From a checkpoint of a small image captioner: 3.6 epochs.
Rows from block 9 of the image encoder of a small image captioner, named by matrix and row number. Rows with one number within an expert belong to one neuron, the router's apart. Each number is 128 + 24 x the weight over its row's rms, rounded and kept within 0 to 255. All counts start at 0. Numbers have three digits each. After the name is the row's rms in percent of the matrix's.
Before each expert's rows are labels from the 100 images, of 14976, where the router gives the expert most weight on average: "patch colour" is the nearest of a few named colours to the mean colour under the peak. Only what is clearly more common there than usual is listed. The data: regions of photos with short descriptions (Visual Genome). In brackets: how many of the 100.
# router: slot weights (encoder.blocks.9.mlp.router.weight, 16x192, trained with AdamW), inputs 0-95
# up: expert up (encoder.blocks.9.mlp.up, 8x192x192), inputs 0-95
# down: expert down (encoder.blocks.9.mlp.down, 8x192x192, transposed), outputs 0-95

# expert 3
patch colour: grey (69)
router.6 092:139148167148119126091172150141120093120113142179148121139106122127106142114140143148125168094150100150110110140119127221088130125151106125127144085087103122148146121136128087143153120139123069119126173132156091101114110114134122133121111128112105110099096111142143128130151148073143122140
router.7 092:120090121151166146128119097106107125120117136140121137107094149171115131115120151127141140134056172108123161088080122136101115152127081143090111125151144142117174092142121093110124145134108119169130194100146104141122127148113175094146144137157088115086142138113115142141156129099136140165
up.7 128:103146107155102134161146128128097139090102103073133154151095140124146089158148109102170117120148140138145091153127106123126119139112156114103115167151107110137102165102132149098168165153152142108134124136135155156120143098123163129165117137102119109107126137118114146116121140152046120121
down.7 117:099127119161140136090080111147142142104145147114132129112124108129119158126160114132141135159094115108120115142160081163140152129154132104141112113163119127131082129083143129130109172115119137140123122133177142166092164122147148128114163119110139137126134112166122169125124149107133151130
up.8 048:096107119116122124178182139117126134135091094110141097114133076106070131124191109132147070145117121128144137099134135123128115143145134147117093161111077104079099140155150136098134186124101116103137150158139135130096146121126149130120133125134133172084111136118115148119132133163095134104
down.8 054:138150123157133125095099086130092132171137169145132171125139160094123108131100128134138159112125116112081156102127149163143126130163110162164128115129130116200159140115133136128085114133127136149132110063130107160132122138155113123174101133131112138160125142151128084164126110119107125139
up.9 042:131143112097112114109157115109104115195119133137145094130134160129105115149174119147105117128117115119140132108123127123133106149159141166088147112149097125148105137166118118134130162121125119112125166108104135156121116154095121176107114078108142079129112126086101094167147143120100114120
down.9 038:138157118140118162197081160110167125114144150075147142128139126106118103106165129120104184106133110119137095168131142152122130116160132130130117154163137133109115116102129119181110078140146153132120149099121112135139095150131120166125122139110126158103148117148104158150169122124156080129
up.10 088:135157117137120138141137145114108126106143134114133154143102123109155095139121117109146119135114122117172134110118124136127137163082130113072145138153124102123109151120135151070157150153140147133127123136113129167142118104053123136173102139074095061102132121086114138107128166131157099121
down.10 085:095135134186105142133089108134142122139196167109092145137122131111085160149171118125139135141114124123142103162147156161105146101152115095121116114170170167133129118104149124151091117147099181140111115132144151164075137160168152112108120168111142146119144117158097132116141130115123124136
up.11 059:129123142129106123148165102088121147161121136130136115146118140101130100108134134075106119155143125116114128163110128135120100113162127164148115141133108122104088160137143163126157070115138129160125119161126129120117135116122103137123091132114139172097122125194143148173121133133111102127
down.11 065:131153134112146144105100139120147087112166098129101100084105158148142151126139134168130131151119139134165108134140152151093162124136142083091106083151191143132144115143133074122106109135104147128113161114102085127121149127198127080132119117147114094172159132121129126117155113114149139164
up.12 106:124135111159105134187147130094096146115093116108132149140154108124155096158153117138158101129128136156121090147129122131136112116129147098110122121174074123125115131101077159113164171136146125109133114127129144150122160092138128147155103144106133134100125147119108138105116118162044127128
down.12 115:134125146150159135106108100118107154143157123116113125137127115101126145135109104153141138146122109107101123146157116155127144141143137102151118126119135112142109112120142117120111150119108171117143135099135134148113136128137167130143092125146173134108093109159123170117103143123171138138
up.13 077:104116139141150121065110148132079131130081155148120170103130129124130117131089112150169130155096119120135133083137123133116131173120142138109155122111152112154132113142150137122114151135120112076119107091138115171152124117100162115144146179122090095169125124080128130133102166147138144139
down.13 108:152112143092133142172149166163162135112158115101133177148130078104118150143147141136130146161160122124129113182145101142174120128129103109141124145116134154119132131060103121125118170116111093177124095140147143114118133150126148136113131132182099150102125118134111150122147140096134163122
up.14 112:166163130108102140136122127129148121107177110114116137160138117090158093092116144098144138149151121117176126140121127131132123176123161100093134113119153109085086122140138182087131116142162160111119129155133135144141159107081105074152091132100144131127120146134137142113144131137144133131
down.14 117:119122130155151157098095098104139129172171123117091117115131128120103152123109135149127123156111117115124126156176143146107155104144122111135101120160158141134158105118131133126103105112114182122131149129130139139113137125183158097115109140153163105121142133172103145134129140112163131142
up.15 056:113149154166113117102124141167125151172117164164096126116157133103123089115136102133157122153111129122142132093131157135142183150085110146120134131120120154130124096141138137120122196135129115120126091116098116154127132126115172073153082147119083142101127138121131137071115138146136130124
down.15 051:141087124106134122122135148175129140117191130118129161158117095085104188143172108105153138124114124120138110166143107123143121116163080089142145115134163124162125134068146123144105135097097122144101110108195131155115151127164139097143134111154129129113132070155134131126151092106134120133
up.16 039:121143137091094132112143094144174109143112136116151139139160138108120124112163154095106116090134135178158132120105128128140159152131135161130104099146138104101112164156152152110150131133131138131135147162129125139143069107119136124148107085114164103121136155130136117144107138125119117106
down.16 053:179142165114119155106094118103107111123206118081133141144126119113155126149131130133135145147139145124146140142149145139100106091176147110139119125145127143124162086079088141138136119108100122128126130113115123129120174121153129107120107137130109122111112126126128138122158101116169099179
up.17 102:173142140106107127170128129136103130150132115117139145144153127098161081119113128145149145137159094160135079110131120127149094150146176115115126120145133122123100125115120187116147124152171162107182119111122131176131130111076100125134110124074170127125102143155113142135122153166127119111
down.17 111:128128156132149138097080102119132157138138113144105109150142116140110127117142145148126081149132135096117104153122114137142150104147154121137104100145104132141146106095140128164109131105136174139130141156160137150114137133187138122103125112138167133148144124166147159134122159112149137133
up.18 030:146114126134117101108115127079060073105082159162156138145134086160121115115154119124159124143129120180128136134098141124135159135094142164066160091126136133154118188136143152121151057131119090125177127105110135128143118131100110125153117124126156075133134102126108123151120147110127103122
down.18 042:170152142153136163177152147119168093136164111071129178160141142129136110169135129155143144158165098129172133198133129108133110108143095140145093148144138163135124096125121087116123150130134120149099131142109134096137132158166164147124102097166111146141141124118114147123145121096143150116
up.19 071:093144149177114143077128159133100148089108160132128166155117138106140109124118114126148138182105132124142137121135125150114147139115111109108158148146125137134145143127112127082137146137117132108111096112124132139131118101096160121177126220120072080108135137081115143108108135127097118140
down.19 088:140119141113122116131127099190124136143148121097140148163128111081121154174156099120173137142154117116134117139138148155148157123118082126167119160108114161140104144080121109108130162104141082127107079096174134156100146147122130112129120118172115153128090113138122124143127119072099116113
up.20 116:137150127134098138149108131130132141087148116108110152167148128104143083098109122110129123144161117117151128129143120144136110181113177098118154128113144091090087124143156187114136119162163162135124102162145151140117162085078096099153117154087135155158117140133138138115129120164148121119
down.20 126:148134114143158159084121097131121113170170127134119107123108128125127147091113112147129106150094110091116154155182134131112128086139118122118119124153169151148171104134121137121112103126114186137114153116136155145116131165164161111101114142164143086123111143152088112139141120103165131133
up.21 063:123115184146125120172149118112130135101160151137130102133112089175121126127134103113136064128161156153097102157118111142130170107140135136141126138112113136099125123108146156120129091101135118125135144116152124094097146149160136132110097138137170190103143100159152154136130106107102133112
down.21 073:094144116099118143078106139127104124160088104158108093087143158158140119125106117140083144143122115111116144079108155143134131129105164117128132087156173091148147127149151116147126126137124125115126117133118154100132130103120151090173149143130113086189096144114152064133116134142150128153
up.22 121:137152122088106136144093127112120121115126103116107156150141147077148093118096132110147133136138132123165119127147121128143104172120183117142135092116144091117092125131131177102140111157161161123142119173137137145130161087074082114141107130074153155134126146129137144119120132164141130113
down.22 110:104134121164135152100100099093146117154153143113089110142143113129099130094121139140097095153120126126146117123148133118125148102157132131134131117165159140133159132101114145137104096109123214107127143157116128134137142134166137105090115155141137122117132133139117145132093120122153137144
up.23 036:134152119118101142091086163128154133111113135136107114127100102139140125083135128103106125111140131168155126056132124144098113143123132138096145114143143086118134132117146138111141128129125150095156131180127131127141108115127083106122142118130140131128128146076116102117114124137101149123
down.23 033:142109092114148145164135115099153129124122130073187115124125105094129112133129129146080128157127135151092101176162124120148153097122120150148089133132116174129068127112067143131146106113142092151133139106110134126126077137116137177128124104185148124102141103125108148109138120127122129146
up.24 129:170161140127095160156112124128113130132137140132117141143142092127161110133134125108132102128158124132145088144145137159110159127123135121096145115129141104069122139117122172123110104139156155110164112110114138107134156109135111078130111127113153155138131130121108140106125097137139145128
down.24 138:145125116151145148095125104100114101128143073087123105090105142129120144097103115144119112167119136133123158152156151141141162118132132110135106108148137105133169104152107086101119113115124139101141153118096150119103138107141158107148131111182133098125154127156105146133129140124165143138
up.25 041:123132119162131129174106150115123090108128164101116150118115137130145099123119115089162127140132124137123138149120138161103139139130107154104134114106128118085154181116159162072126074113116109153130113134140149136120101114125105099181106177161138143115136141123114131140087150143134084096
down.25 051:154130151087118122091146108132107143144155082130145161140107123136129152158148124156142097163149134137127152133150143159120117109133128138134111135099149128154124150117098100095128173088114128137132115135089100100119172135180155122128129099168109136161095145150150115140149091114129150153
up.26 033:126133096103129141165155151195173143145107125139123093130131078126143139081172122128150127100173124105140138086135118122134141138102138133088110173141116103084148100128147132120134155109141128109130133140149098131129122108114144129124148149139137149167106139097123119090148120117091145116
down.26 033:173120120152139110082129124106107146157118135094134127118141108133116083128119099096097131102139099107101140138118121153164122119171089154157124127142134113148141142050086151161104113115123104158156069123100131133118159117111085143110065114165116142149092114118120128153110135104119149128
up.27 067:100117134130111125137138137155170113109089165128190129094099098178119134129178111096130111097090151152104111095117103122126127109134111118121101140129133085129133179120152122141142123131123117132155157132133123104099091109124144179143147102115146090081124140129100125153146127117066110107
down.27 076:104171119109118179116139094119127165161112121159103114139167137113116150134105163139112109140162118065162138150101133116114120078085147151108121120166114122132115124144100120161102110098120142124119168125114111114115109122132140110144097168142070095130129123114129074141162141102149130171

# expert 2
patch colour: black (48)
router.4 143:126103147152101124147124124123147137169140084081087092147152108102124137114143143130124149116169113125126130134128142129129133127135139164112099158127114172106137119141145124151107172094133120148141114122136159142119100145149139092093119082154173166110109104156123119105156104122136136126
router.5 136:143109118151093126128136122124145145173120135107107122152169099143142122116143162122119171117166120114091154099141139157113122124142131150093101110109139122075133131166137135150095162118165129143144115112125141130143142147137127094099151138134160168160132145099111097130152095160066163127
up.7 095:102131119065122141087138104110098140145104145169130125107118129139084119135128090099123093108135127107142132059131130143106097153112150175124167111125161052137120119146172117127131148125148136115124163109117107127171140123118136158123142111111084122179127134093148087197143134135107141124
down.7 122:178130120114133120164158147166145125131128148126154136100089130121174147133090126141083178121150130132139127083149124163151117161126133120120173178143151142098089093119123094183131180134122135149124115140100106127107129139137181110134121121113111113102108107129147161112133160070130123147
up.8 084:127119115083161095091134133103115125108104115136160167109108128127138110135090108139127097136089149155155128117123105120159094141129152104146164102162124126167120152107113123095156133153128137108144128125112094166143147111084092158143120107081103081108131140115115135141112175129161106101
down.8 044:134156075117100151152142123078126106162161122092167131123119118139176117145067140129146096087136106132136137078114143156092113171154160128131131132168134142119133196153109172093102143167145080140116124108123135100130117136127145125133134121156140131129119122139111114129074163167141087110
up.9 104:085104085127156073113125117144114098122122128111133145119128143137102146151149098125132133147091125174111152145094112078116088171100125108100131148129113149144109163122110089113122147134080074130139132087120118189136179099078086148149066151128134118135137124097085134127088176188118101120
down.9 142:123105126096096117122135125137131132136092132146162123152127159095145119106145098126143145138118161095119129136113144178097142134128118132135179074181118150148131140136140110170143084101120120098141122144156129169106145138135089123084163116168124169095115168168138079139115185146127117114
up.10 092:152145079099142117113108165127088097103108108105149152115109151129176118134139120126187191123100125160152143105126145144115121159107116107090148130139126118146162140103102107095140109150114143112152120111071108162132157099101093119166148146124089098141115126072113113118119149168119135096
down.10 086:141122132094115124155093094113171109146111172091134132111132088136155093109066086164121120107140108103125136087173135185121164177126123110131154096157125153081140121140123110152151162123160127131145076116100116124119090117116104094121126094170088155131147141098112132097101162114158132085
up.11 068:139102120098160073090116164130112119092110100138149152119099129118136100131086114140158109162085121150136135136085097111130106154106151097123146128144146099164094139114121115081155124141107117128162154135145112171188132122087080152157127114105111084118128140134127138122099186108162080112
down.11 076:145143098118107127143128136077125090142123098106154141100130139124183103154059118146162099114166116091141150074144123152081151151145146129138142111133115133099115164159130138140133162114162073121121104129115140115150102147153134088118140089143113153140105149123118106122092185135151111130
up.12 083:171097147086167091108134169150130134139140082132155144123104145121139115099078126187133141156103104133127139120102101092168121144146149102130128145129161112173130087111130114093150123137115110123173151108108099167172116137099111149136129079110102092135114129132134143102126168129183087115
down.12 073:146138104120100111136128097077120116134117116104153133132145145125177108129059090164186087117154111090157162094147123149070139117122138120146154119137102148140103173144109135139119146117154094115090115108122128107151082132108118084129137109153103169111129163114138091134121187112134137118
up.13 084:118119092120180112070087147130106135067106129179118143123115117122123136162090119134130144145090157139130154139139108146131132131132108105143175107142136157154149131109102087118141107143088122142112122102130102146171163112105118138146146120120110081131132113123136128136121151102178096131
down.13 084:166141114098109132139152105067116124132122128123146146101134156148190110149037109143132128135158130129133133087126094157122148137146145165122137112120121150101116141139112144116133177108162065131158110101092108118126111125151137089122115082169108131136099140110141122112096144150143110115
up.14 083:131103113094158102082109140115133091131110103133154157105099152143126117146098116146140120121090141163135140114125090114158106121120138105160145096146131123169119141106113107094147121146120135113153141120126096141148142103109087178133149101094130089102142128139113137144108156112156108111
down.14 059:159155102111122133159122118121156131140139066137119124144106168116170124165079173131111131127152114162142137133103114116123125136142119173150140104137110098090131154177124123153113139109151046152125121183125145118069098148124171110097119110197133138145112137130106111133090113164149100134
up.15 092:123109113114157099094118130144129119097139122126158135119109175120103103127094114150105129111093109145130132113101099096166108129130147110162156120148152126163104101106119116109157125143126133074163175137110108169157130122097122171107156102092096096131109144145155151151118154122148086128
down.15 073:141127101128146128124136112107107115133092090094125147095118132133154105132101108164182098109129110087142152087147145173071122132120125130143170087099146138117132164142136146146129115119149124146121134116121138087125130145134133118152125092149107149134097154114140138146129187129176113123
up.16 078:123133125109159093120128154116113123072106107132136145124115128132154114143121111151160121149089134156150125153094109115143125148107115078125149141163108161158121124102087112086155125140115121116138127119104109181144175103082107147153087127098099085096126124107127155105113177123145100105
down.16 067:154139125106124143142127122107131098154132106096141144122118144141176088157079116145172088099180094121148152084137111148109154159159139125141148113151116149117151191162114127147123164146148086130103101115127145116125126146155135094116147079143108133130100138135125125132080214130167116117
up.17 091:138132089087137094115140118145136097080117102117143152113109121128142126130116119130172195153106156128154130137101120105137079182105150079134131134134131148158101168124130118107143097149144120143103130135165108165142192070087094147157103156112127110117158117088128148135118167156106101101
down.17 096:176127139098136144149150124117127086128117135103156132110145152125171106132070103150134111133128108119127161093164121142091124118146163163142139109142111121120111159140103105139110137098123071127143093132125138107132117104173137063142156112162109141125101124105095127122132170157188126136
up.18 091:124108113120158096096147158132133097120094123124162166110088147132127115142107113158145117104089144181133143124127093115151121125113126113144146120164127119162123123100097106086154116150101127133145137136128103149124113092109081164140145115101115088106136137138111136126115164098152096121
down.18 089:155147129125127148150148119115136109139149051125130126128121152127150114151060158133147101127175103158132129118117135110105162121153147147140123114129114107100143161171121137128124156124152049148117119148121173124110085144129162096116120088201091125147118166156139091144094123139170116147
up.19 102:114161099147108153107157113121036184110145102106107134147134114085140123151096120117166114139138132126169166131177134182111128148106152137106163120157107131108131122136102140127132156150118167129131106121116137128125132115121104116128139118108117134117096119106129125123127122122128171125
down.19 130:127133116089141120142148119144144142122141133146157121146146173097111130162155153114103162115110132130136088136114124127135152127126062121102128141143120132123125127129121120088134097116117148068144152120096097134117171116095154098139116149192144117104146121079146124118142080129110115180
up.20 077:081148100118127128117172084105124141106135144113146148127106120099078115146142089123151122126109179120168141126120093137147119150090131139147130168157111129156101143109124117113156143148146157140082099149191129151116118080106148141173127148096098104110140108132156136160148150134098116127
down.20 079:154141114087100115142170149100125128130119094115131129109138127114166135111036119168091132128162129117145118096140118111151132121146181131129106104125120130105106138157128129147126192130147064136153096126115131089137085099132134080091120076190106144152097143133103111124108126149145137141
up.21 109:118145120114133139091120161096084154115131178143147142103101115150140099153146098104162133167120152131131120096158137184080125126147091132112179113145114119129147130116128140127139145143138139160130113061110114131098170109125103142136147170108070099159150133077143098156100135151098161146
down.21 122:175106158097151146126152100100146100154109130132136159103135130156183116101132093163109111139141099132115148122123144140160141128101117133131092180131128148123105124102130145116142144130161106196157086121177118096151142107139147140142107102179105124122138115123108108126123125117139100135
up.22 081:125116103084151087094143118144141124090107109130153145115115151120117116105084124159145114145095131124148138118094096065178069158108171086143152125140146130170115125099119096097140147148126119131115132140134105176163141121088122142151135129116086086145119129117136144140129170121125101109
down.22 072:148119107093105141129120126089141092119113120089140137106119128153188104147043115136187103110153114090114129069155115149098136137143168111119145102153130158102139172145112132109136149112139087145139089097135126111160107130154136098147118098178099148141103132097142118142095188139160108121
up.23 072:111132109123171111093134131101098123108126139143141151117103135121118121157104105141148096138083138160152159126133109135132102145112114109119172115167103150155132140109094111095153143140098132115129137101111099170133148118090089162147119126089093077103130126109132135129105176112163112117
down.23 040:142141081095096137140156110101146094152135106105163109149143149115157113154055131141133089113161127137126115075125123131117137141155149142138125115124129147135131170164128136110137179151159097124142138107121134125144097145141138085120138089158122122147082141157106116111092143171166097113
up.24 193:159133147119129133159158107153169124155158099091155145142124130099127136113121176174091151091118129145145123168128101084181119126173148155143075143146107152140108127112098147136148113147136154153149114161141127141154086150123120129095106049108155124087120138185144156122159128125152121127
down.24 177:152123131093169132192127143152093141145062115167109116137112128094137128135118130171144141145107099146129125146143131138158154130150111140090156135096113119146158150113136124119111178117155107102129100161070133129113113104116134111148139146163146135162112165132075127109123118105131115119
up.25 086:101144099099154120103133146099115113073114127136152164114101130109124106167123097114140090136093147156164125122113107145135110165110127095123150109163114118153099165092106125090159141155122146107137142127126093160146162098082108158176107134083110082100150127106136137130102162135133099099
down.25 071:168149138135116133144166161114115121182130132133147130123121130153160096101052125141136081133122093167102127135148148125097131171162182158134124091115122125102119183178122151146131162132146123120156130136136137098126127132128147083113142081136101145121139123136104135133090129167172121110
up.26 108:101113106129152105130122149132125070116096130155176155099108151129103095144130131145150160098100149150124111141096098102155148113101127093155123146142098126161128149061115094105146107134125124121141140153145117142150135124126120150131185118109117096114121121149144161151100160101139092103
down.26 111:136125113114156132134115127140134134110139137109133135160088153140166086132105125118128136123172114133102118101139125159119162091153104143124169070118141142095171148125127147105156146103122075124114111099132120109093149109182116106141119109216108074156105165126145117153075149135137101130
up.27 102:184085155125133103150143146147160111167149095124169143129118132129127128120115142158103161130133135129094101144114111120143130073168118145185091141122134139130134126112135135140144089123157127197167116110157129130135075156151121144084153135128160133121134149196163148181127129084129130109
down.27 083:126169130153137129115146094133090181106133139157114112182114112110133146123165121085173076157105153150138105166101128103144121150134088127092111145101135148130131094134128141099127106136116179085132166097129111144112152131108100092129097152104122079096134111110147126099120125107110103143

# expert 4
patch colour: orange (46); pink (30)
router.8 105:118147106125149116112135153179144108114131151144144114069119118166123152177129113140159155141124126137109145196101142133103156111053100098146157151123109150129141147141095091134125122143121161093079099114158116152087162136111108119177133170113099122107130112120120101095129190121145129139
router.9 086:147119079157152133096132130127084169137099130112158107133107141137131162094166137072123103130127142112131126120112155130106181137101095109135117148156133151133128156146185080132131101117088090171118142131135166110128128109130101129138130187153143089144168093142132145125136112105128131161
up.7 042:138115124092132130151129119201104103121150128185126115097146083148157137116103121136194106128138134110127132115148141119101101156087165112095160124104140131154112137160158108121097149133121141153129151141137119123168108174144144086120138058132129114120126140147152142138127124118136144125
down.7 058:126088132114120135104099101142119182112113115118150150160123153121133111129100155121135109108178089089096139121117092158166089113149113116150151135112125061132137112122121114134126161109112100127146145154163119123113098140137147149170119089132124160113108120121143097109145153147135115106
up.8 157:094155099157101144153126109094129115125101145132139131146147145114155124167165130095122137105113126185130103182136144133125108107116103118122102118179065136108113145113070146148143119135131134118139098122132135131106171081130097151136096174112133146054127124115099114129139128182054134110
down.8 150:129114144140130124104118129072085119149097099148134137117087160137154146132107122141139131149098097111093099115106119120106122122080141152074137137120143107124082151167147129131120146140099102120154156103081116113125106118143145144142073115114152129088120103141149128145121125150131129152
up.9 096:138133101102107159064126105138146135075154109115134166145092156116110104078106138139130136123115145098143136134142114123149120120100160127174110159111167119171131095111147158098140104149162157133126128127158130103158123102125161129137168132120092124164119146135143140131134096149167122150
down.9 113:143135147158131140148101194131112124154130146168080105102094105163133116125118129147098141102096128120115106098142134128156159130112154129155141122109102108119104110144144102141134170099160126104091111193074103129107109121110172144139132127122136094167139092122136102125147128069107137073
up.10 051:147126101104115112194126136119109117158133108120118126121135138134124107126125116091130076136115134203125129167103118123145124129148160143139123099141110119118096165133114150125145142134144124169151132168085149127137140152101105141095126107117137136087146141135134147130119115097116114094
down.10 076:115121110136100109098124125113132103178127142153154114131138135106152165152138112165165131105112110109098138098135132108098100114077105129113132128137148121100093119154154140088120097104105170091128176091188151103174079154157113156124107113109162135130101137153133074175106181165116163101
up.11 056:117112153181153099081141117132109142117186158123090119157149149101113109129115123141161120174111133111127136124093129141150141113113094113117141124150117180129129108136093106079152142093119113134095117136131126172104149134140166115168093158141088077111128136125164160121110165087126135130
down.11 059:120140133107122157131122125117161140127192110123108082131130123112118196182116147120111132137129147147143130144130107094098157125138140118145077126105121171105117095122154144120093138140133118105133089109152141132113125123149089090083138144135145146121133089133134141096126149148128170153
up.12 211:131148139108097137146125123101113140133130142130116146157152151077156083123103125115116118145139111140146106107134135141129112181118176152077146097146140122112081115133118179097138137141175156081152113134100120180152129123071112123126076136081147133137123150115135134136123160158111124098
down.12 155:044156132097110151091112120128122093139157146161112103112119119134155127148122145110123208147107176104134130138121123120099138129100163111123125104125118149131112110156112147115114080115127162095107143120122147124123181114135114142125104145172129131111167093095107110146160143103096129131
up.13 065:100115111160143111111144123114095146086127145122135129142120112104085116152170110127146110152095156137127134176110134150105132113123092119143132134159076171112111170122103120084148122118122127135121111123122129152090153123129126163165111161112107099057137133120155160146086164109079130135
down.13 065:141116160124159150099117110116129117137140126171120137118105117143155214155081130123143143157115134132102113106145117132118122121139139127131103107101156153133090150137140144114086145139109093123140131064102098130123144118149105113107122116116133131068121083146146141119131141148135162131
up.14 242:136110151115117070099116132135165135125153147142099118151145136106109109077125140132109168157133105106116139103077134105140113182119137132104153129097168139101105096146159147118124106111124092111091138165128131184161123146082142100132088141142125119178122133131161132127138176121135092143
down.14 192:106139122117100151097120161121157118146180134096128125139121112136111101153185155121130172166129176130179135144110115152111133122188116116150122095124111165126115104126145133092111156107148214122095127142132091132115137158181098107169140121146117153137167139120158135109136130117099128114
up.15 080:088155095138117139116163123131145137120150163120128110126112109118065142127189123099121101118101171122132144152131135153139085125153120147150116113159081140124117123117093134153152144118130138163066127169148136134085160127116171148104141116111128115081137123119157145145139105117081157158
down.15 092:108153130143103144122074103118144137130146106130103081134115146099169163162127128107113158134087126129125108095125169086093144115116127148145140123156159153121133143142129169136118085139097118084139116086127148146143108109134100111127119173101175156080119135162133094166118205127102109108
up.16 122:184120183083137150133125148138126136113155112129115140143122129130148114099097127170129112119155126114121116085150119140148121124170171115145161112112179095123146097117164158119131126133153160124150130146126131117159097154142143130107177099119147107193119134168156129138136090085183127130
down.16 118:084123106154096123152118134113150116154120102149125119093111116157103127127122145132139136080132084137146135109129130077136138125065159120122121148134149075133084164154158115105134121143134107149132160183176164129135067153136148148106153122134161150155144133153120100168129137154118172089
up.17 048:101116124122141124139114114118104091155131175154168121081135116146077119190160118106123165077116122156116132108130143131109112134131122114125130106132126097133106166136123129166122100127113127118151185141131128133111110144125124175130134120113156126096141119112127106153112129114128130132
down.17 046:081158121135086115115102091105165112133105118094134157119123151112127119129153108119110123188117158115185144168093157117086127105120136130117120149181161166159146131151112113128138099158148124129113116153109160167137118137132131090142123186121117131129150160132109106121140128120085104189
up.18 047:116144134113099133154149130071078121111107132134149146119120125167138111159153119107140133093117173172148103151127129153095132096141116152141087128160069117111123164125110129129136139137143143157142110131124145130110148118147141129131122095113143122094148119105120125145165126145085158121
down.18 068:132102159103144134106122121121135147151097106163138142121117125124128178122106131138129110109123098116115124110142120100154095123090146165088131133100135106135087162140153108112091137161115076122110150099117114125131097127124120145135109096127143139079124090151159131130110140151148149129
up.19 126:144162162123101112126121157147170110135160162140108133145135111121133076079144138135129161169131139132147097144111148140161147146148132110134141097133147159126125107144140189113146079141178146167113116112123100173124173121085108103131090142093076095122139135143132112103124149128161098125
down.19 129:126129168116124112142091153095169126164154094129117077130105084186118147150134159176099153104117148144152098136125097099131128115139189122136124162143128122131134110122144136144132121135135151143109154144161137114125111118166084126081129111133180131154170094126138133142139156128116143120
up.20 110:111141102126131129083104136162157135128131143129111126086123119126110129119120122122120128144118104105149152098128128116137135189107141098098131124106158133128121136148134123100115172146109113104124148097119141151110154103078158116155098133127088107150122108082108094083121148128149118146
down.20 143:120150126120117121142119149154145134114175130102107115147123114100117124142128110133084197143120155119170109163125143157105158105146112107136109124155121172128158103109108151150126115131139165125111088127139132156138123135129127107137132162161137111133134125091097113110149143104128134136
up.21 110:141126105106148113167127131153114116111047065138123121125122113159159123098108127160182103156121093124128131175137100089127081157123177123066090144113116121159126126117138117143127161151135124145158152109119142140128152106096084136112110107134127114151109137100084123091120152167140092131
down.21 115:122123134109098089137150137148106138166129133149165112127112140136129081127136118135151163082144105122121118122100146141132138123144130133141136136112124089138122155126154115086142136083133133171139145149137116130142077119148131148162126097155113127154138113129123092185152144130132167086
up.22 160:143150084105120130101121123160154113110120070124136148157114137088167084094108126142140140135097121142159154139148131115146110164108154128121127122124147107157115133140128149094161103156154162155163123143118111156142114076072059119120124145095101123156112146124111114113105134167154105085
down.22 142:153131113092083142129099160104134089176161151115120123140119141151107126118165156143145146117122141158183116145114148104091123098139131159130114123151143170144142137157144127097115108118158199135128145125126115125168128109167095146146136139147107124173198120116109081155121118139105142122
up.23 095:081139111199124111090139148098167149121157200135110105146133162110105136114154118124097116128114143155122139169102142137135140134121106157119142127148093183130125086124081126125138133107116112115107113161145141144107134125115159114162102148128072119081138123128125138086137132116107121140
down.23 111:146126136096162133108086121077118118145166155150122153166128134094172165181134119141118142172136165125085081086125141148105143135179131144157150105133137174110096106142103171169143182111111143091130112100082117131106160100117125113137118123078172127116112132105168120133126151115125116146
up.24 062:143112130146142138151119143142103123079135111105159170144087186090169135160101141143190153151111132109120105102139109141128142135119121121123145161149157146172138120084127141106138147136138144103158083135141141154143103097120155095158156144109095099140123144130135140152125153161116122136
down.24 070:133134135108147102135119178119172146156183116111137146113140105126098145147134159135117184123107161121143135155153137152133145170163093103158130093120098153126127125105101134109132124106135130142124140124171108116139156151148120103119165114176154126123146128119124148126144135113098165076
up.25 044:100107150085141119109148157159112168132094194137131164114134137115071129136173101106093107105120156134086108103118117153135132106156084159189127117139108126104113130088119145155148095128119105142117113157153134120111163113127110156136142083116111108128109127131132121150131151127162115147
down.25 047:095124155105106141125127102091127142143114132153113124134125100128158169137125141114109091122109120123149119103102104048163119118147180162099126136152155160120108145098121119148167128154100127138128122123090106130130111086122126129109116167100120129113171081152140170158129107147095133173
up.26 132:126134129081156108148124124108140138101116096131126142118105127098142111180124113119144118107088134159142118145108103124137140138100123124140105155139108119139098172117130135065163126145131132108149134140122106148136118119093071165157081103095144093084138124126141140119097183156142105093
down.26 125:097138122130092127118095144092172142171201148123130128117135123120083155127129172155154175135115130140150131147139108091123114130144130125121122130148114146120125116161103141119106106137119156140123107130127160145127156152177102134095175136119143142122203120131114108144121137149099186127
up.27 088:130129115118135125177159109089066113085113116137165137120131122148132111173157110116158110113119131159141115161124127137113131109132108102137120137142074138148114182116123143121148099138125132143153118113116116138100187111135107161153127127111117122076128119122120147156116137149082119104
down.27 091:124106159132136154116118131100134125167116118138161158095104163144134172138114136154147145163127093101105125126149112145112066139107127139092118135110134111140094150156143109143066137131099086123159131096099109115137119146157138139154121105109124127082147086149136118118121157167156150129